config.toml
model = "self-supervised image encoder"
dataset = "Sentinel-2 satellite tiles (TerraMesh)"
train_examples = 145000
image_size = 48
crop_scale_min = 0.3
horizontal_flip = true
translate = 0.06
color_jitter = 0.6
method = "simclr"
arch = "swin"
norm = "layernorm"
norm_position = "pre"
activation = "silu"
head_dim = 16
fused_qkv = true
bias = "all"
qk_norm = false
parallel_block = false
moe = "top_k"
num_experts = 4
moe_every = 1
expert_mlp_ratio = 0.5
experts_per_token = 2
shared_expert = false
patch_size = [2, 2]
depths = [3, 3, 8, 3]
widths = [64, 128, 256, 512]
projector_hidden = 1024
projector_out = 256
projector_hidden_layers = 1
temperature = 0.2
residual_init = "scaled_by_depth"
optimizer = "adamw"
lr = 0.00095
beta1 = 0.9
beta2 = 0.999
eps = 1e-10
cautious_weight_decay = true
steps = 5800
batch_size = 256
epochs = 10.2
lr_schedule = "step"
warmup_steps = 1160
weight_decay = 0.2
Rows from block 3, named by matrix and row number. Each number is 500 + 40 x the weight over its row's rms, rounded and kept within 0 to 999. All counts start at 0. Numbers have three digits each. After the name is the row's rms in percent of the matrix's.
# proj: window attention output (model.blocks.3.attn.proj.weight, 128x128), inputs 0-127
proj.3 094:494477567519483488511524478491548453454506523478450529548478475515513475443498543594421595544491530397547572556546519521531500468560534480492505553456557518573537580460524495460531533453543560477470535502505470493471499476494482406473447506471453488434520587486519469450496529489553524474529482572485438501498493517465469522493524533535444533493491444425492426550498491522462534523519
proj.4 085:459540540462444452431540451503542512504472508477515549595469510525451446497460427430476475463542447490503483524505497458492517466476443554450465483477513527449607538546454565517502547526510489489502446519464492524473460478530529413549517486485562536484467524483437522543495499506518521532460499478585461518497571502472523461384456474521473448568537456453524494463463531573501444514459
proj.5 085:520551488542504515506477506438602567511478555510464509493455479524460484508516529504530520525538511405550482481550554513520466527497520535465446524644529504520434440505385431444466540424547523498471547477526483490558525544450502465480499452503517478541483496518460506509542440518515530556516540559556459526494512466520491535473456443544573520542495512553537529551534433539490502489525
proj.6 094:524477465532537468554464500538496455478505483500446601482451435540504490500524468518465530444525527454426556446471501515531488482424471458536434425465559544550517513504477479525491494413522543509510564526447531525481491475483493494467527538603540530485480437539538482497516508420519507497513542558508521525452464521476535440498477462514502560489550572466451455520475525371486414486497
proj.7 096:478539523492497496501544509514491414480505469536497444397491488497440513516502472434460486547546492483526478485539453452445473532518545514488500490474478477433532489500452549618469376612477476511505461474489508525530479459479488545471493450435474453533552485524495460440491455556504471456523445474490451523520458484457522548556459540433464531554507481478503469527544460434526456409479
proj.8 106:491493511430486517489473556547503517457530501543518488484532557493518557527420473445535541484465495601427508469460456510499452483525571511624499512375467501507528451514513504449505500547512586472522529519465546490563437502547556444532533494529442457463548520533496494557485576480576500529487483478507553440502541497434579542522498532528492468560508479489497486472502532488471494455532
proj.9 104:515428500545471534515490504497507515543556409507529537461512494470533509457474529571476542507417463560485522491446468487467520457493532550556569483405459549449558543504508494527542406506427447452482467552432477538504426410526535485459459531542423579492508494509539498448492553489469478513471480481465496471559536559508532515539477496482526521501498499523499499462475570468560415506509
proj.10 089:522530486424471422451546498486517544493526514496509436572521515491508440566433506486517529479458502526516535491528482494564535456550512494541464516418542406551538503495513532474492600465527475459512464493513500528525474538489512425575487452520473512530544510483497542493535468546573468588547510480509458488482512494494493439518522577596494388505563507446517517440508459552445537506528
proj.11 114:538500446566592491486514559461516522498433564528533469503512498437482456480470553553523565444411533447471544494480527549459463501511527509452517530553502471555485520480541486535502537433508502479483495512556498496519508605434534496635476474474475493533515513483513515488504495507486548539490506506533402532494540503443451524514493522532552569502485528450544489438461526607512485527568
proj.12 081:503456544531518486504570462580532494443571503520514486460527471485555488528535554469531562487482510446443581516478498563525499417484462505560557551410473402543511493506519514537570555543455512511443539534470476534466501461542494448475497570516475470439554527453564435522529540420472446453464507543527463431496520531501514459493519514515488481484504519504429501450435561513490490519517
proj.13 082:478512456427508533431458562502440530428522507427485529440525583479456532493499501506487458564486489518484398511430432480497530453452466482459518493546461506485502513564545503552494491509441556535491486472473590550450471460470433502482477480449453509435542528435552531459445517528522485486555480515515394488503518518462510532481481539518547539542465449482536486425501528513504554547552
proj.14 108:554505505492509515461486502475501471488482489445518539570564508466522528499493567575436531506516547506536515526522541480529489470559432541463474558505529581511574520514491468491485488498466464500432492543497452491445490518530492459575568590532518541475460529466439444496482421546481469489582498515494495536544480475455520522496469502539512514477486527349502494459448575436497439420526
proj.15 115:569549441519474486504521491510441550508496476513492502454538469504508522487485398501497444493549498502553471554527534518591558498552499486443451532453488439506483497470482501522475512470493515494526503519453472441485513519549501567426569448441567482577445486541433546447489509543455489468495519533500549510406493519556486467522517534460505464464512491652536454542547518500489576474527
proj.16 101:467524496597570531582452566542485504514451523503516495531492603519477465502474574537504506462469504506517518509468560515476513529528516514516578538503518504538441484502506420514516477489479498450503513500500491488492531572516569487580532500517547522477479477555538513430504590422480523554490545463435463472555475509470521540511474493505497537562427509395526469492465478499535518385568
proj.29 098:425495525521450445491547429547463518453462495474522487486493474537534502524499435494516548451555535485555456478567478493582515452470472495484447417477484363503485476506519480530541558542537470517543503517432433488502482524556473479420527483499565446457502467511512494454517530478541477459532489492479558491390502425568490469479503482482499479517479526568476521527516548433531441481435
proj.30 089:550461511480540497489541503574442509505520457530538538492511515475496498547477552508465521530532496534480590468431568504433499529484564560547573461472534497432535541495528470537545458482460485515489466507494454542478495510500461429468505535605427522481552563446521436488523457505501470536552502469494446446585523535449452541587487509469538455481497450489479518526473544462606496513452
proj.31 105:507507475495529482479483519451540533502512507508509517550514511549471545505510478469529448539573492531609475587607527471616534556575494479493485466469454466498520514455485553534497521551473517540449474480495509489429535528507457530541559483480492501482488563452425527541552494487494559513505566532458560555489464531486468490526526473494513471531519456546555528581578541574440547549468
proj.32 097:423466557538489517467546462533491505480439458497496436514585511454509485444488554426545478497537543478509525473537491569517522458494492456517524545549474528576504542498504528467554485518500475465458530457518439594407544406584488465485552551488510516472508460460498491524492479494519504550473499551467516523472556564553449516449506515482426475512509499496533622465464484494568469555518
proj.33 103:459589469469492458456516545499445507487566495475469584463506470463511533456527493517474576453472516459460456513488475498477513551458503515483538463575444451510517541509524537558497509481463452481517465483451525494452528528447418546432499441518561499463410541522522453486508473491519528462592517476497443532522557544562439563471426518462545533426518450504456531534507547574503547528494
proj.34 114:459530486446487499516486548525476530446421485475532520596489535512447507483471505456505442368458510471556493597562507497592532499525427504476543477529499573475514542552560503581515509464501457518515504482550523457492490516489497450568529569514554526500466542502551485481484552485502523520479506561547489484492528554559459519475488456516492477540520500414582533452447532501523487516573
proj.35 094:425466488484518536616390498520487492546358490533468502492487482510486475457507521540479423522493542490470528532523498426488495525499505560401531477564539555486469466520453457476452468456516479459546484443549501460596491482540490507509443498529525442551514472499515482454419499457534467461463500491505471457485550436506436518485479448504479525589476542508522480453488490485475503466491
proj.36 110:516452446474545449508503472469512511499541551489521435552583563507548449521440467518529438473509501437528413577507540528545493510596535510490486537469465472502528537457566500446449597435604507493433466495559516523507525487462505477559501489454532536535511510475501523489592480502494504581533481531506505551499513528536509503437486511498445482552496486496448452504520424513489459440555
proj.37 111:530482432489556520524524513496524537574526504528510503473462497458497435540599458542510494522574489470487465510502484464579521527493480499459464495552470527496452526496463496537492530514477503506607419508529512478526503506497469510442517441498513542536458464536548542485472506520475477470548555502417557490445515492554517452531520519524518436465530516607475515565577469491510572573367
proj.38 090:493569565544452484482532541475499512453491601433533481496473406564462539478541435459469501462492465493577601502500488531579509501498490502509418507507564529485564521548494479551493501496487503503501442542482478515503548555514482557569495495472473438506467481512507512480484458502470504481501508482545493483509448509482521422469438458472514537547512461568570554483507554609576530524442
proj.39 103:461516460460468509545451512553486499478396486512495471492513449517474516523469475364508451506456508481527515514432430480509529479547542528451489482507530480467534471515496506511464536487522535500558545468455493452535578488538510478501569502500548426530513568527501502513460505548496459478488534538541533421519603452504459526509472432511584376533488556598512499522508529535513529497469
proj.40 109:532469537504483542568504480563580443502508491540481481578513495469510495516507500504600528495481517566555561534528489463520521566546528529535448485469543368539446468512450497544493493479486490472445551478544479603514545506506531515431449558478410494539484406478467504514529509483523531504498548443493482472481471447528504520589501469531525529491504605532479511529489497456541473475476
proj.41 093:500447476546510506551454467504465475581455585554508558519445498540424437499544475524430428526538496491455504549506543447496527462493495514444511500536514574406522464521509472496509510432500504518527563475502562511572535453562570452531464449551527473590522498509553481519426437504499521467425475536475532531508551505474513492453545484504473531588500545511574511507491466516486488544486
proj.42 096:517571442510535476503486522484438464550481540510553517532534514537414554521533496406553482453427513540500551500488515511512425531509487465515530459590564507471466500542541504476492532433576526529463482484494601491519470567492481518547480462523542484533512509529472521483452551449486576535482569486477439557506525553545462506412508448532545527490494455537503467507572532491462584525486
proj.43 123:509472559595559480569517501529536489510481462529506512435479453515519521474559516494481547559546485524453541395490523472463485487477509467536483502504472474463529503467371539501441494562513447479491498552488531488527490496504511533577467471472536498465554440535481458433512512508470551496525485449518544553514431460394559500459508534519405546532531461532467487482459404476535490453521
proj.44 102:558502511473551487480461529532479532512534556539522473524494498482467438505552492514551488457510542562461470450463506506507414514523472425574392562506463521536456503466513476504484526558531458507462449555523524456504487579418468517550470490551503523546520460519429531540530404564485499530563483485472558513447485520472517427563577487526524531437478476523476518561543511572489535547499
proj.45 097:507483457469472518517466522493479465487448507499511548456481468530493457543553474514513497486469511487518597429539534446498536535456515449476443441535490471507466514448373446407552478564400431439509499478534452533477469514504505502466469543475546499533492491448497573529456547434521463485528540469434485550470492531458486527610500460499459424474565516516488488494480484461562508463513
proj.46 095:435517524469448494371507460525475485460496538490522464419494474568458591533409518451463466516489523450535526474520471534469506479534534557390528455463530455473528539505520536506469475549507452479468487489456527551499430498534522509467462474420480500497451557455490499526493483551520492479489473522565506441446535600485504536474450549441508562499506538555468500489482574491551505517478
proj.47 099:558532472572557454464488545469589530517489471442527438469491499504527459500484491502469531468391503427477522501416571513533494436483506480571468488437468481504479482464601438497471549475524508572494486548491479483496477547516494532519541499469507522526544500516487475483573588485471475515460507546540503505459494483378512451556532503558504517494472519471517472404540500559501525434538
proj.48 094:500596431427518424494539436486498545520604566520544480529502470550528488493499454433460492469572501500527524513486494471556481526497518502604476505438502439491553482454535503535499515436512519516513464502464484536539552552457468572471495457503419509440490513535506490475491488546461538473525527415494489513527463546469496514546503479470536522490499466553473451515571553579515587496428
proj.49 090:462438499550516497534440463498518507496439439429507504490489472538466518476502472495485466502545443521561484513589487489511516538453496513435623524563587492528531465532415508510517464504510501422479495490486457476472542483537559521518481480485570477565470526521581478503403540504485532538558520513495478505544491524501484536424510482531486416591558473495503566431441510479505466518446
proj.50 086:528418467475493571501472521481491474579494488509549478493471498491455438563514475514583366559421524494478467543474526521568500535473470526478501529517521498548468450479551502485488541492417515506558494533435504514486494520483522471421523496522508505517467506590408533512440539478489488509507515541538509488484520555593519460515548415483493536399544568515516518564504501455480497539495
proj.51 088:486532445541586508499550549549496478523496493504499483480453506498461462515580492477496538463436518496438591469510439480427555445502553484584518453516468491493476578488542459486508412520449548476558504483489470461533517545534526557521576493549553534449508511511567442479455528431433517439515501474468473539500493544458423528524420516474518514507509439415456529470486496491480466478472
proj.52 102:541555483505454539483467526440497474457455466445508490469483515519540513536519517465519546517540489490525492522490439487505542511486506550477473513523498505525541449526544550596513485536452535481491450504481586561450436449580473416324540496503469554496518550499537495504526505571488499456513491538513503508478492556534481475439534514492505518480554516428440551507467570409494504566521
proj.53 088:423537530469526477559437479537507487513522474456510545474480534489486576480420519420491477506480550449539540487571479514532541511558498518464464511468571556510501455600594539509500509479547526560531544477477547486488518527522519448544526523575526562479525504485496451503434551443458524509480515547482433416565503554548451516498541449578528445498511551458438473512489519506520467495536
proj.54 082:554505448529526513425520475464527505541591491515484457493477492460469437484563494448430445455503525462511482497510504491462503567500513537543495496447456517506491566531566487462495526555520480494494443572584443549447493524473488547405516496425542553578466473502472442513576545505509545521451495492542483542459468538472474562428525495491502479467555529493493555510495402490550449442477
proj.55 086:501509507518542434571509562505496470443528507571505460504514490544512484558525535573509512494501474566475602490516484438500484511549538531488467536480530413516493558503538499591523473493533499470559518482504456499526542614426463535528538493515519518502522441483493506492509491485525451494590541439480410480532473444517522529584477534475487563464530545510449457558571423525513490541539
proj.56 093:466500501557542499555424513486515574552528506516500576522454465517526408448636448597479527475531487480498534486514501466434492533509475509556448484512516529495536536500529493524540470517490521497533495491524550521577521519532459461499483495506509545527524415601502487489500536466424477571495438499524571478506553497440558496560523513553414544572528474528503506474503508433516487477493
proj.57 101:491395551522509532486505505485545509479536520476521468558534568444504517519494543553481479504489512466524422536495542516471544524531481496452525533460528545497501490530599498532466502514455484483398472472477499498449455470465500439540477604545499570521538510457490515575540528461538545577510531575540470521509462496497474418515574461560458514479434479416529538525488494418522459539535
proj.58 099:616494449559460452465502465398479514513506593459494477515505548483508500535537511531503476510528491510488483489542631492498488503499475506505516540430513545521502498491431516456451557469532536525467433515511491512553544515468480527564471501481487520585485474529483489523531459543435495527479552564447491551516460450576533465455491459541407510436529481512476533548442415531476487459528
proj.59 090:502542511446480504419521473470493532474551481554545534501553464511520488531531442421519466478494476504487458495529484518603579520521494488508493454458525524438571461509401538420454521475540612496468566447553532494533504463466520480495489477557451476468497487439437468515511525492517543501402459500518594501431514494504585508479504504468461495503511504532504541501486450472485474595478
proj.60 111:408461545435443531559520438483437482493486535485480518572520490520459471454478453497535454482516485405499435557544473554517516494576463483498506533594457471446488554487485495518532489549514431490474469479546537455547497535460448496502523496502559501559444523482564563537506494559567497524523497460512514589470484476526498507561496484462544511487495561562512480552447434583456544488492
proj.61 084:502518451515471503488575433512557522522565474462461539485541571478463502491534497404458483494403493543470502481373450536535502551470516538542484506511447491513466462488582521490523476477533492520517501503469553485520510575453479559493469449516471546460510528554449460458454493499452506504458544522520500479498525611507442531427540478480559534437503495494488517508580446541437552546504
proj.62 106:452516513474447507409435515511470489447457595501462491465543578460537443634462517483518517542511492488456398464461507511499485410514512428442497529545495483546492557472478546491480575518567510476516558467512480529517489503479498472508501457501508480504517517468476535495484427530480506554482428484535526481437513407503603497501510547526469583492470501517481487553495534535490467501533
proj.63 121:520566496438553450492472492521435464543515525546520542463491482494521555562481498403484522476486554609564494555520446477570486516509531527549516427435494486503548448549473518500445518536497534517589491528399570455501466493501443532485511444511486494494501521507458501461459490484458550520513492469491521455552497460535494504511475490474508454507504458511478487494495528589460588629526
proj.64 091:513500541450565449552508536506522497489528510542480441488483467448478431537600478528496506585588526502575513505541547464578541525526499474573415469498544512500506520512479503459459444509533498501496491517557498545508530461474510548502488401475515526493504501554446492420557506517461518490443498499470501485511461493430462550492522603542480476565568505479497511523611454539513473495445
proj.65 112:509489521456483478506539469493470487489508447478497627481469435519553520450550503597478602484560485465556560507553540462466552514460482551511512453546434514489581561497499493548512450539457470544494440504488439489485562419494471524481502513459495531451523476521505479449524467487520507453610506540490529567541503492453518472547463548428461485500513482487503489510576488486524487528420
proj.66 101:571469490581533550536542478507521471554441491476545484587501501544513502460513472517568468471451466525513528526570496504437494551594481534530487497499481476565505447471478484512491474452504438472505477494553583486521469495571472526534499517493528539474532479453426519498465560413499561464549535478474567563458469501439521490573485456487530463490504518494558487403478440485494514429578
proj.67 102:498528494554490554516431503472523592521584531504525541503484458579540454521503494555528557488478449405471433523441546466533560457427479567536456477448470497469458475484509491493476510409467551529499482512472468507524436494511515480460532450492534574475517482544555537506442549525453496528458521631532494555575509490502510481433492537555503531452504493477541501518531502520438526510502
proj.68 075:439497505487516514467466476529494557505514601496528536550482503550489550540510498518519441529518503512475493454470447474446524484447535494570520482485551539512534555478468505492543456544544523521543427499576504497512476465451479533535382420431498524522527515498564547509420464549518447500457490534555515488496489515491539499396495544524444524529469391499516540488444536492413496571531
proj.69 104:535545498568541540505447542476496566535455564489510600535496494500436471487493470504477447551532450453485425475461495495520475497480517561530533446518632525478535484517481487396487500389601591568510542476480480449501515529508531494563517462538538504507476480526501466494467509494464543519468481570560534491493532492451530475537443522569518531526499473543501468469532553507488495469491
proj.70 114:500480505489503544533407549539466482489409562512516472575483521541471514483442541494504512367463531512540496550472532514524454461562441565486526514513521518470463484532531493447472559395481517522508551495544495500544486528503496438553510448515508544464487558480533524522471472492540540521529497555564486464539484472583516528517439430473518497461470498430465445450480492547477545491599
proj.71 092:526533472499493445489487516499510492459537466471486514534492472586450460540465466477451574459561517498497535534530505542492515549571540561523466430428505482446497453523508488503454431543542539536518498517565463515570505541527526546505511421490548487510522498553414536452507525562473509515511484380496484512576505477495486551517496491521475537446559566509455467527582495481502439412422
proj.72 113:484561510461479469477464520539479510486447559467515476508517516515532460567516528498549503447384562486473474456503491517545479478500515480513404503507485497535444535461554473448517627457523499504501478480483509449499516430488497416504535556571548582482539550463488492558508544458553494554518482503476506501420506536560499431540536458553448502481489539430417463475487545498463453537502
proj.73 116:497516512482501506480478498509511600511525531499469492528546518476554454589491481505517492496519516475434431506445469515487497436493546487606478536466469397558488564483524522532542561523559513589523447529532471552496555484483543529505438498454483518512544478459503525521511490537515494513516421561565519529413511512537567435530573545490416562527519417508528510446513544543508493516519
proj.74 106:563464517491480448468539476457501495485541556546516502513502480549517461503483485555512595479512533421549445499482537520525577464528527505550412502430458453500544514485485449403555518499531503480501460567525540508488530495459531552516436490525498486485541413535485483520551467516478487514523475544480532542491495490463639518544489545518485473491466446561446465538498423588462568492470
proj.75 092:506491497544527502604467519506455531534449424524484494543478500494494484489580454491532419446499494546555494519522507537513473536522445474424542513520488569448463507484530449490455539461456424494497483534504436445531501546484471488541532439487570553564486529514477494478557481498511555452580510495507491525493480527559468520558492365508537432471494423541520492526537530526420542504454
proj.76 113:569432491509453491446530499394537478497403580409470525457534533507572500536478537544466548505442539452406558461542501487506503455496536501470496493516510524517434472521489502546532570463510479469495497516482483561494471492510492457494469574535496460514584480474510507499456560451517458520482479522490461522473505511512448446451485519532474418541519564484513546501441480506483496630515
proj.77 120:517536455473499500450444486447487528474549464510497451480467504519474520499551461444482415511561459475486483536453435449429562498505509550564478444583495521440540547518478528560434414546483517486501469494564415526520565448533480525476519480472532430510484443477467501512471460529503472506433537482531500544559479466502433555448442536485459583524462503600469496519512482484531506505455
proj.78 113:486442524471556489512510411545569548489508440485531487616495502485447497491504503479468370468476499492525468522507503473507521505433446555574518518475559548428575481511477474513439450517501484521507457492472435454533588535511523493483481495555499551549493443544470459432511492562486473516492484495476505502512528500538475557442457464423545507500511434506564563585511477493487547497519
proj.79 098:533482475476502514537479497477464471529506459478507552489503530502455474547508436507509487554507479498475535505513477461493537555471552502456409486588525507543437515468464419496517454524403451487558482497506519477520467495502489480307502527521537498509385444468524602525496483515477494426451547465527462517478506508547484540529506523497565467466506505557528557568498525490474519505477
proj.80 102:493524502577590530600517450518493493499548457481486500565488456524467474429578490490435389437517467499493501469465474440496516549484448480519523510571529525455506530498482540534454438507450492508508504494548512458517526496497465534397505504483533580579458410526498465478526505519519557493445548523504534554409458549574476501493450445464478529540506501517513529492529525465536494457518
proj.81 101:504535468481465496442508499471547497520544532389521498456563527457512502501506533481505563484450544471454479483464527537512457441429524445511464515485507479542437517482538505507581493498510486509495485476521441499390473510482547481541542545519524558449502495464520488490528464449571438550519524567483560545453485574391463465489552464518524469411527477462525504520443453509597458544509
proj.82 070:536434544533444473436592527549521456468480497548528524540465455503471517447455485530561528510564510474556539512513506556450495481547471441487445499524495479486467528486446530437514513503487410534528536522490535523441533534472524488482480435498527478486507497536462547574513470613553542481470462493508487407531529480481554560473506500533556432558522503529545508487494464548451603565535
proj.83 080:468507537452511560617519498470526520501464498453441430450562462445530521515436441521603504599414479503512576488504513499477470468543478517457465552561474524529531506492508478556486490449506500504500502441548555492494449458532475510452497482510495476512524479461535531555531535532514506505516464431468555450426545438535555460566522485461509532543498576498488551474487495457429462504543
proj.84 104:618609468574558445529578487511493547530527513458535509532528485557507516463479525454506499456470534479532554518509519463524522539446441468527498497493494458458509477505546466472513444451491538477498475524557430522490563615497444502423548530482506530486456500449503436519545545461502526519523576444446504571524504510485522488463471487465494590531456553451478477468506480546562513483510
proj.85 086:461443464499493485510438408513493542520584519489464531516485520535512433572525521515578455503573534491473484506529484517579468433473478465507513508499391494556466543426544532542550568534517511516501487485502504474514474427494503564537538496462494540561513491474553557490514514454487540522422479550520478446510551530506508441450520465529435474471479479451481563500446481392552455476519
proj.86 098:490448574511523502590451522446506539487522510508472564521535478496511546463483513521533499516481490582517442571468497495579467496523472502481540540435454503562530453474570485475516563467561556510549493509424523469579501490525512528494555483550412516459526522516528512529450531500466534562546557506479454456530472523547525476488546494526483509557495402484511471493508579560469516539618
proj.87 111:509443434540519493454555451471506482511531486483482539541509492467476510463574519579466478468516529466433477503491573534512483459432477485525540505578543517522506503529472555425507553502552474497491521453556487502488506514513499514532506529499540566502447480488510499517574491479503488495418487522490496582421542532598462513375495537545467511435476513461442520584489407475539495435553
proj.88 095:425502435510579481561423503507494494531513493508477542494549540488513476504465496551520452539524460537543508545464471502394517533497524496477453440474520501471538495496480525470507442515451582555515533533524488463554535510438521553549494449459472460597468536518485456521471538612496486479418458543558496435481536502554473527535514536451494497502508548568536443446553555556511538450521
proj.89 111:501495570505474506513497503495497501481535483534511498598505509485492534468459511475529495442497576506569435589564525494611493511586528461465488554412487451521499461479555515465514520453538430508507538437435509494471508527503505427582518561559472534434464567508444454516514506494493559491524462509509493511546471519560503469540521430471479409492543462463518560510502526564444507509527
proj.90 084:485420509447551481546636502543505488509546518553566522576471532465486457485487488471537438417519526474461506499510504473495540405511452502560558523475449478536519577513520504495586508521478425527453543508476464500464494463505462535474547522544486541437486582441543504518576463468530482476536468495501504525427466529458564509512542500465544477486454480448485487522496486469557562451492
proj.91 087:533535499496472429454503479532544511434503513485473487455548536498473524510450508464563479499532495527496548439480522537481455543438555527495456497511479374515526434374544494481539555525537490493522477509539473557526475483505489609468517490433451508523498465562486486466549488477469475460539520511471428468484560513518431596536557476434527512480529530582502562471501462475549469522490
proj.92 104:448569497449505481437436507463538445495526571461497509475475546466497466568468517496442523524584499409590497547508503497563545471440523545423537492529489427495497518525520543497523558509485529499506480489509516547472491446501516511454432512485486451530545531483503526483561495517475516494460465598524375431496562557464434452480459567558524475542468476543510507496533498523535509463509
proj.93 073:496553495572592467498499494539465561502465486512514489513439477591447466579482481465483470521491518568462458474477498475465469458444454582529508470548459433510415466504479467501429423536465515524512506522507433482527541487478505553486575420526521503548525452556557487477410510509448488494541560478516506568509517473395468496555490494493500531531446498504502452453546506467499505439503
proj.94 108:488491535484426495515504489514496413507454508528489478452478505489577443499550509514487516553524514533478595452574536511469499533515485479479419469551433487499508474436451454479504513516425475535501530472549539504535516458463491512534459481480569466466583481566473550463433546516464459529535477401418495514527468459525544527501479504489473505541467606501509486539571555461488403537480
proj.95 106:539526403453474468504491477492522516486510527429540516459501399567489499463525492451519577464447488564452609473500470524506557569447512481593404506430501506490539486508527546476471494468469512522508463482513486461506465508495476512499532501542575511514476494552526488519526528535484479438529526378539536540498458556489522513489485455454550449461480527491429504544482526474535533416457
proj.96 091:521556483510540499495485499474479550497501539471527499505504562500512549490569503502510620528442517551528478482535476543469504477570525531484521531491482497524482503504487429494510474535454419552521464501378469451465507526568487518525547458532477516506490491531508456497511492494475547521585481467446549506485424485496534494571519463440583466535514506458523524530540550591419621449443
proj.97 098:499401511530436555449490503460498501478499468479527504456486507548442496492526483553489506542583461510481422472454512526449533535492519538432524476478499450427515511511531505500505477606538523526532505521467473500516458466513461518330488478467521512555484494482521518484555502554514500405476491472521497456457564409478469523487498494470553536471475588580502503533488426510490513491445
proj.98 087:458498437504505579477461466476472555515487501520506496413507480547504569524461471544472505509563481532486477475465516499527523510405526564511457435515560489456519434558472494430480557453514564452515492484491539462541413490495494474541442429535500479557513430517595499500383480520536456416484553506543517515552537482459494542462457530472541457507486569503468455497516495470468526488468
proj.99 086:567467461452456489441438479414519442475496456478441475483496562456443531522495511400477455537451457519470528510526497461472547451482489544450487521495487557535530516483547553484521513536484570497484592495482505540477464473561475459507533508469467493492564547510434481488435509475495493588436522483480475493501503538483389592424491495460453503529483489495519576487469463434503483533560
proj.100 092:519528610494419399495492533554510461508431493516545509520481503527500521548446432535490583537542513516603546539559509477510494445481463522495471404445505535423516435516524493461551510487439494475495457480467500455482491448537544479496461474535519468440500553509502514497465468494484543452539580526494488453513491571478516475518540559522600503546461494572492497555519557508511488480506
proj.101 129:529444552467489480527473444484524473515494486509487554452516423493529498395470564551475582491511525506490489506540508497482504550541463498479493554422474497547532477453573476470515546451492484490548543449463526518465458450522475461442492559579503556418491531551560494554471533483517493441564529437441499513517413503553563492569574484482478509536481541491469520512494493400472547490470
proj.102 119:493512514500512498465513517504488539476558489483475443458528502412583472498454488490520616513473492472471452496459475579506457445448507472555440513479427415543509534416494531530534510557563531478519544508532513575524477471497570543515423516498499500535529447506567496445492556494484497497515458510553534434531481473489547442553523529511474599545521469547548504421503541560535489467505
proj.103 091:460507493539512442480508490480479547479485505498531451487538513525506530533521507522450469511577484470509511510443562467519471385438465566523546536530537559457541535530464496555500512490539503509476445557552436447495563521493536530577474489506449471528558508529499498461562477510439521493460462581519430516396528458490535530386468456540480520471446544524448485514515496558413539526482
proj.104 093:468474551509528544567512546466561471477466501556525510544485455572473509510517466499501527502597512477578486547481515501595500532543500483499529510522502490475516466532441516383518549499571477507545508522494489511565515458466540572510498448496456415425534564554521486468490490520475540538464463532495520530500529498497476516528508477505529472498515500608497485533533499632460597533446
proj.105 104:568507441536481552554500495480536542532481495510472548446482464473507447509506486524497529522517476432629502501591560542518522472496487500358454516437542475540473507525495454474529505444489487500502508486515504531474465499506537494544519519461538497503506472441547480470492531465522559462511531554508559512521514564447550381559585560536502421514538586519540475479484486502508533512524
proj.106 096:491468470512448529484475467492504477486442530445536438574506461412487445438577477485499435512503459492533452502480502495512512467477449494460517442594592587496539467506432557576482498522554523525441458480485543486456445460500401477511492571504554503530522511474509501502484514513522468489510473487562502524450477602516497539480557505438455499509483543507392470469465489436511488497512
proj.107 105:483434557511444532519467508515460417461452511485509550497572492433503514464488554529465511583510533415492531552548564505505547540508478508362508564573521498539475524535484482528549482496486450461458521483520518467490485486545511430537519561477570484465480540487436499526456521496550543532524472515469474573441451471497578464444539510505525526521511541451539543469449482438507452455526
proj.108 093:464445550444379503433458473479574461482393523445507438418474485533518506511447448492581505495476493498475489513449487535464453517535511449468453493497478537515488454464454490469516535465494472448489542469522509562481468466528485438499459536447479445518494537468525586577481532458528418564451491486499486476500499454521562502500546504542555455490510576452487536444451507465481505476539
proj.109 086:440453480501581522497465476536528465438517419519481489471548551445545485515481519442542475462468541523453499445491497499478458498436520513563486529470417419547402454448553520446484553527465441454496488505474574491461426516485488495502510532564454525485475506507587582513473541493531489444593519454500445476480489526515450537520462476466494446478480513474522493480504572425487516547468
proj.110 099:541545504534425540447448521406491472534452503483527475444452444556474483538521526466505514477428520443500526523495501581464497515573519496548451448455540569502437453589465471442523489428551477477516486505458489489501441532458466435457491470501532493470548554489533482538487451514480509522507503467506487486553547510500540550476458509504530504497456536446452492524483456566448604605469
proj.111 101:485491499558578512475489525476555471489502483534473554500519526477474471404506530529478584558559478430512495522511474492561512506425465513574528532521535573526490507580465479478506526458499508555509603513443475486466530499496477508477569499574486488492453548554444452454469415529485489420472462542450516480525503527440479468513513499528540448461482575499481497451497497537412588524455
proj.112 093:540408467556460524550482502485499579547506477488508456528485466531454495500588489590527430495543504507485487494495485476381510517464489502465483504572484556496461498478470453513467505533430479535497467530481426492512471474541527481489444523512532501492466514413494548493521479500475499447562501507436516522451456459487458518503504503468501444404532531551396525584483420507433516540430
proj.113 122:479439522489477534524452464520471467483449459537537498370416470502493472549480456457541510519470468544459471514491438464443540461477478535540446465498437464410495505480474436516429438483506479509546567485496533497535455437514477454392502513517522520448493541503473485511463494499516501462546511442483567503473499439470556525610501460463522563496470558521460496520487519483489525584460
proj.114 103:518574523515465488498442537419488499484457494461542467445445421514489585548484469476550561498444499514475483491493478507484458502457483535508494512520476566472503484468438441502452368501405529524399497490448552498519525488541490447528534509523452485577515468514448416446529473536514513512540478495495454486598463536408457572509489515513517471479479527464491524452545524480509501471499
proj.115 115:507503512441509475495582495486517477456499470473469534424513445530516469461562480581439558519533547438455522409559531501480501479477515486470479431592448433481478552508513456509517428533437527480484500447454515491502495483550524554446483511497526507499534488536557510482539501499467467488549511507452516531406541490434481448450520551494548461534508598556525483539572508502498544553417
proj.116 107:470491527485492508523491479520481468480494483519509478562464500550426521500489499487468394471482536503518488517501410529497488504575473495424506517553539538511466530536528485502450500497548513534575543449418441449519555468535502517415538494517495430499451504473482542491554403530513470450465520549505430421452571495560406498524472436514513476378470544533489522532479544484499541508494
proj.117 116:535460510525521449459557567503486545495581476515502517544499523537498476490553527511459534495566440536559462551504479478487515493548491484514504501513480466480559517507610482622487461535610497519497485512494429502471497520482489513509551531452484532443485532467444457479563555468472531518459499507582486498576471460529482549498513497470421554506519457437466534460517473483580394497554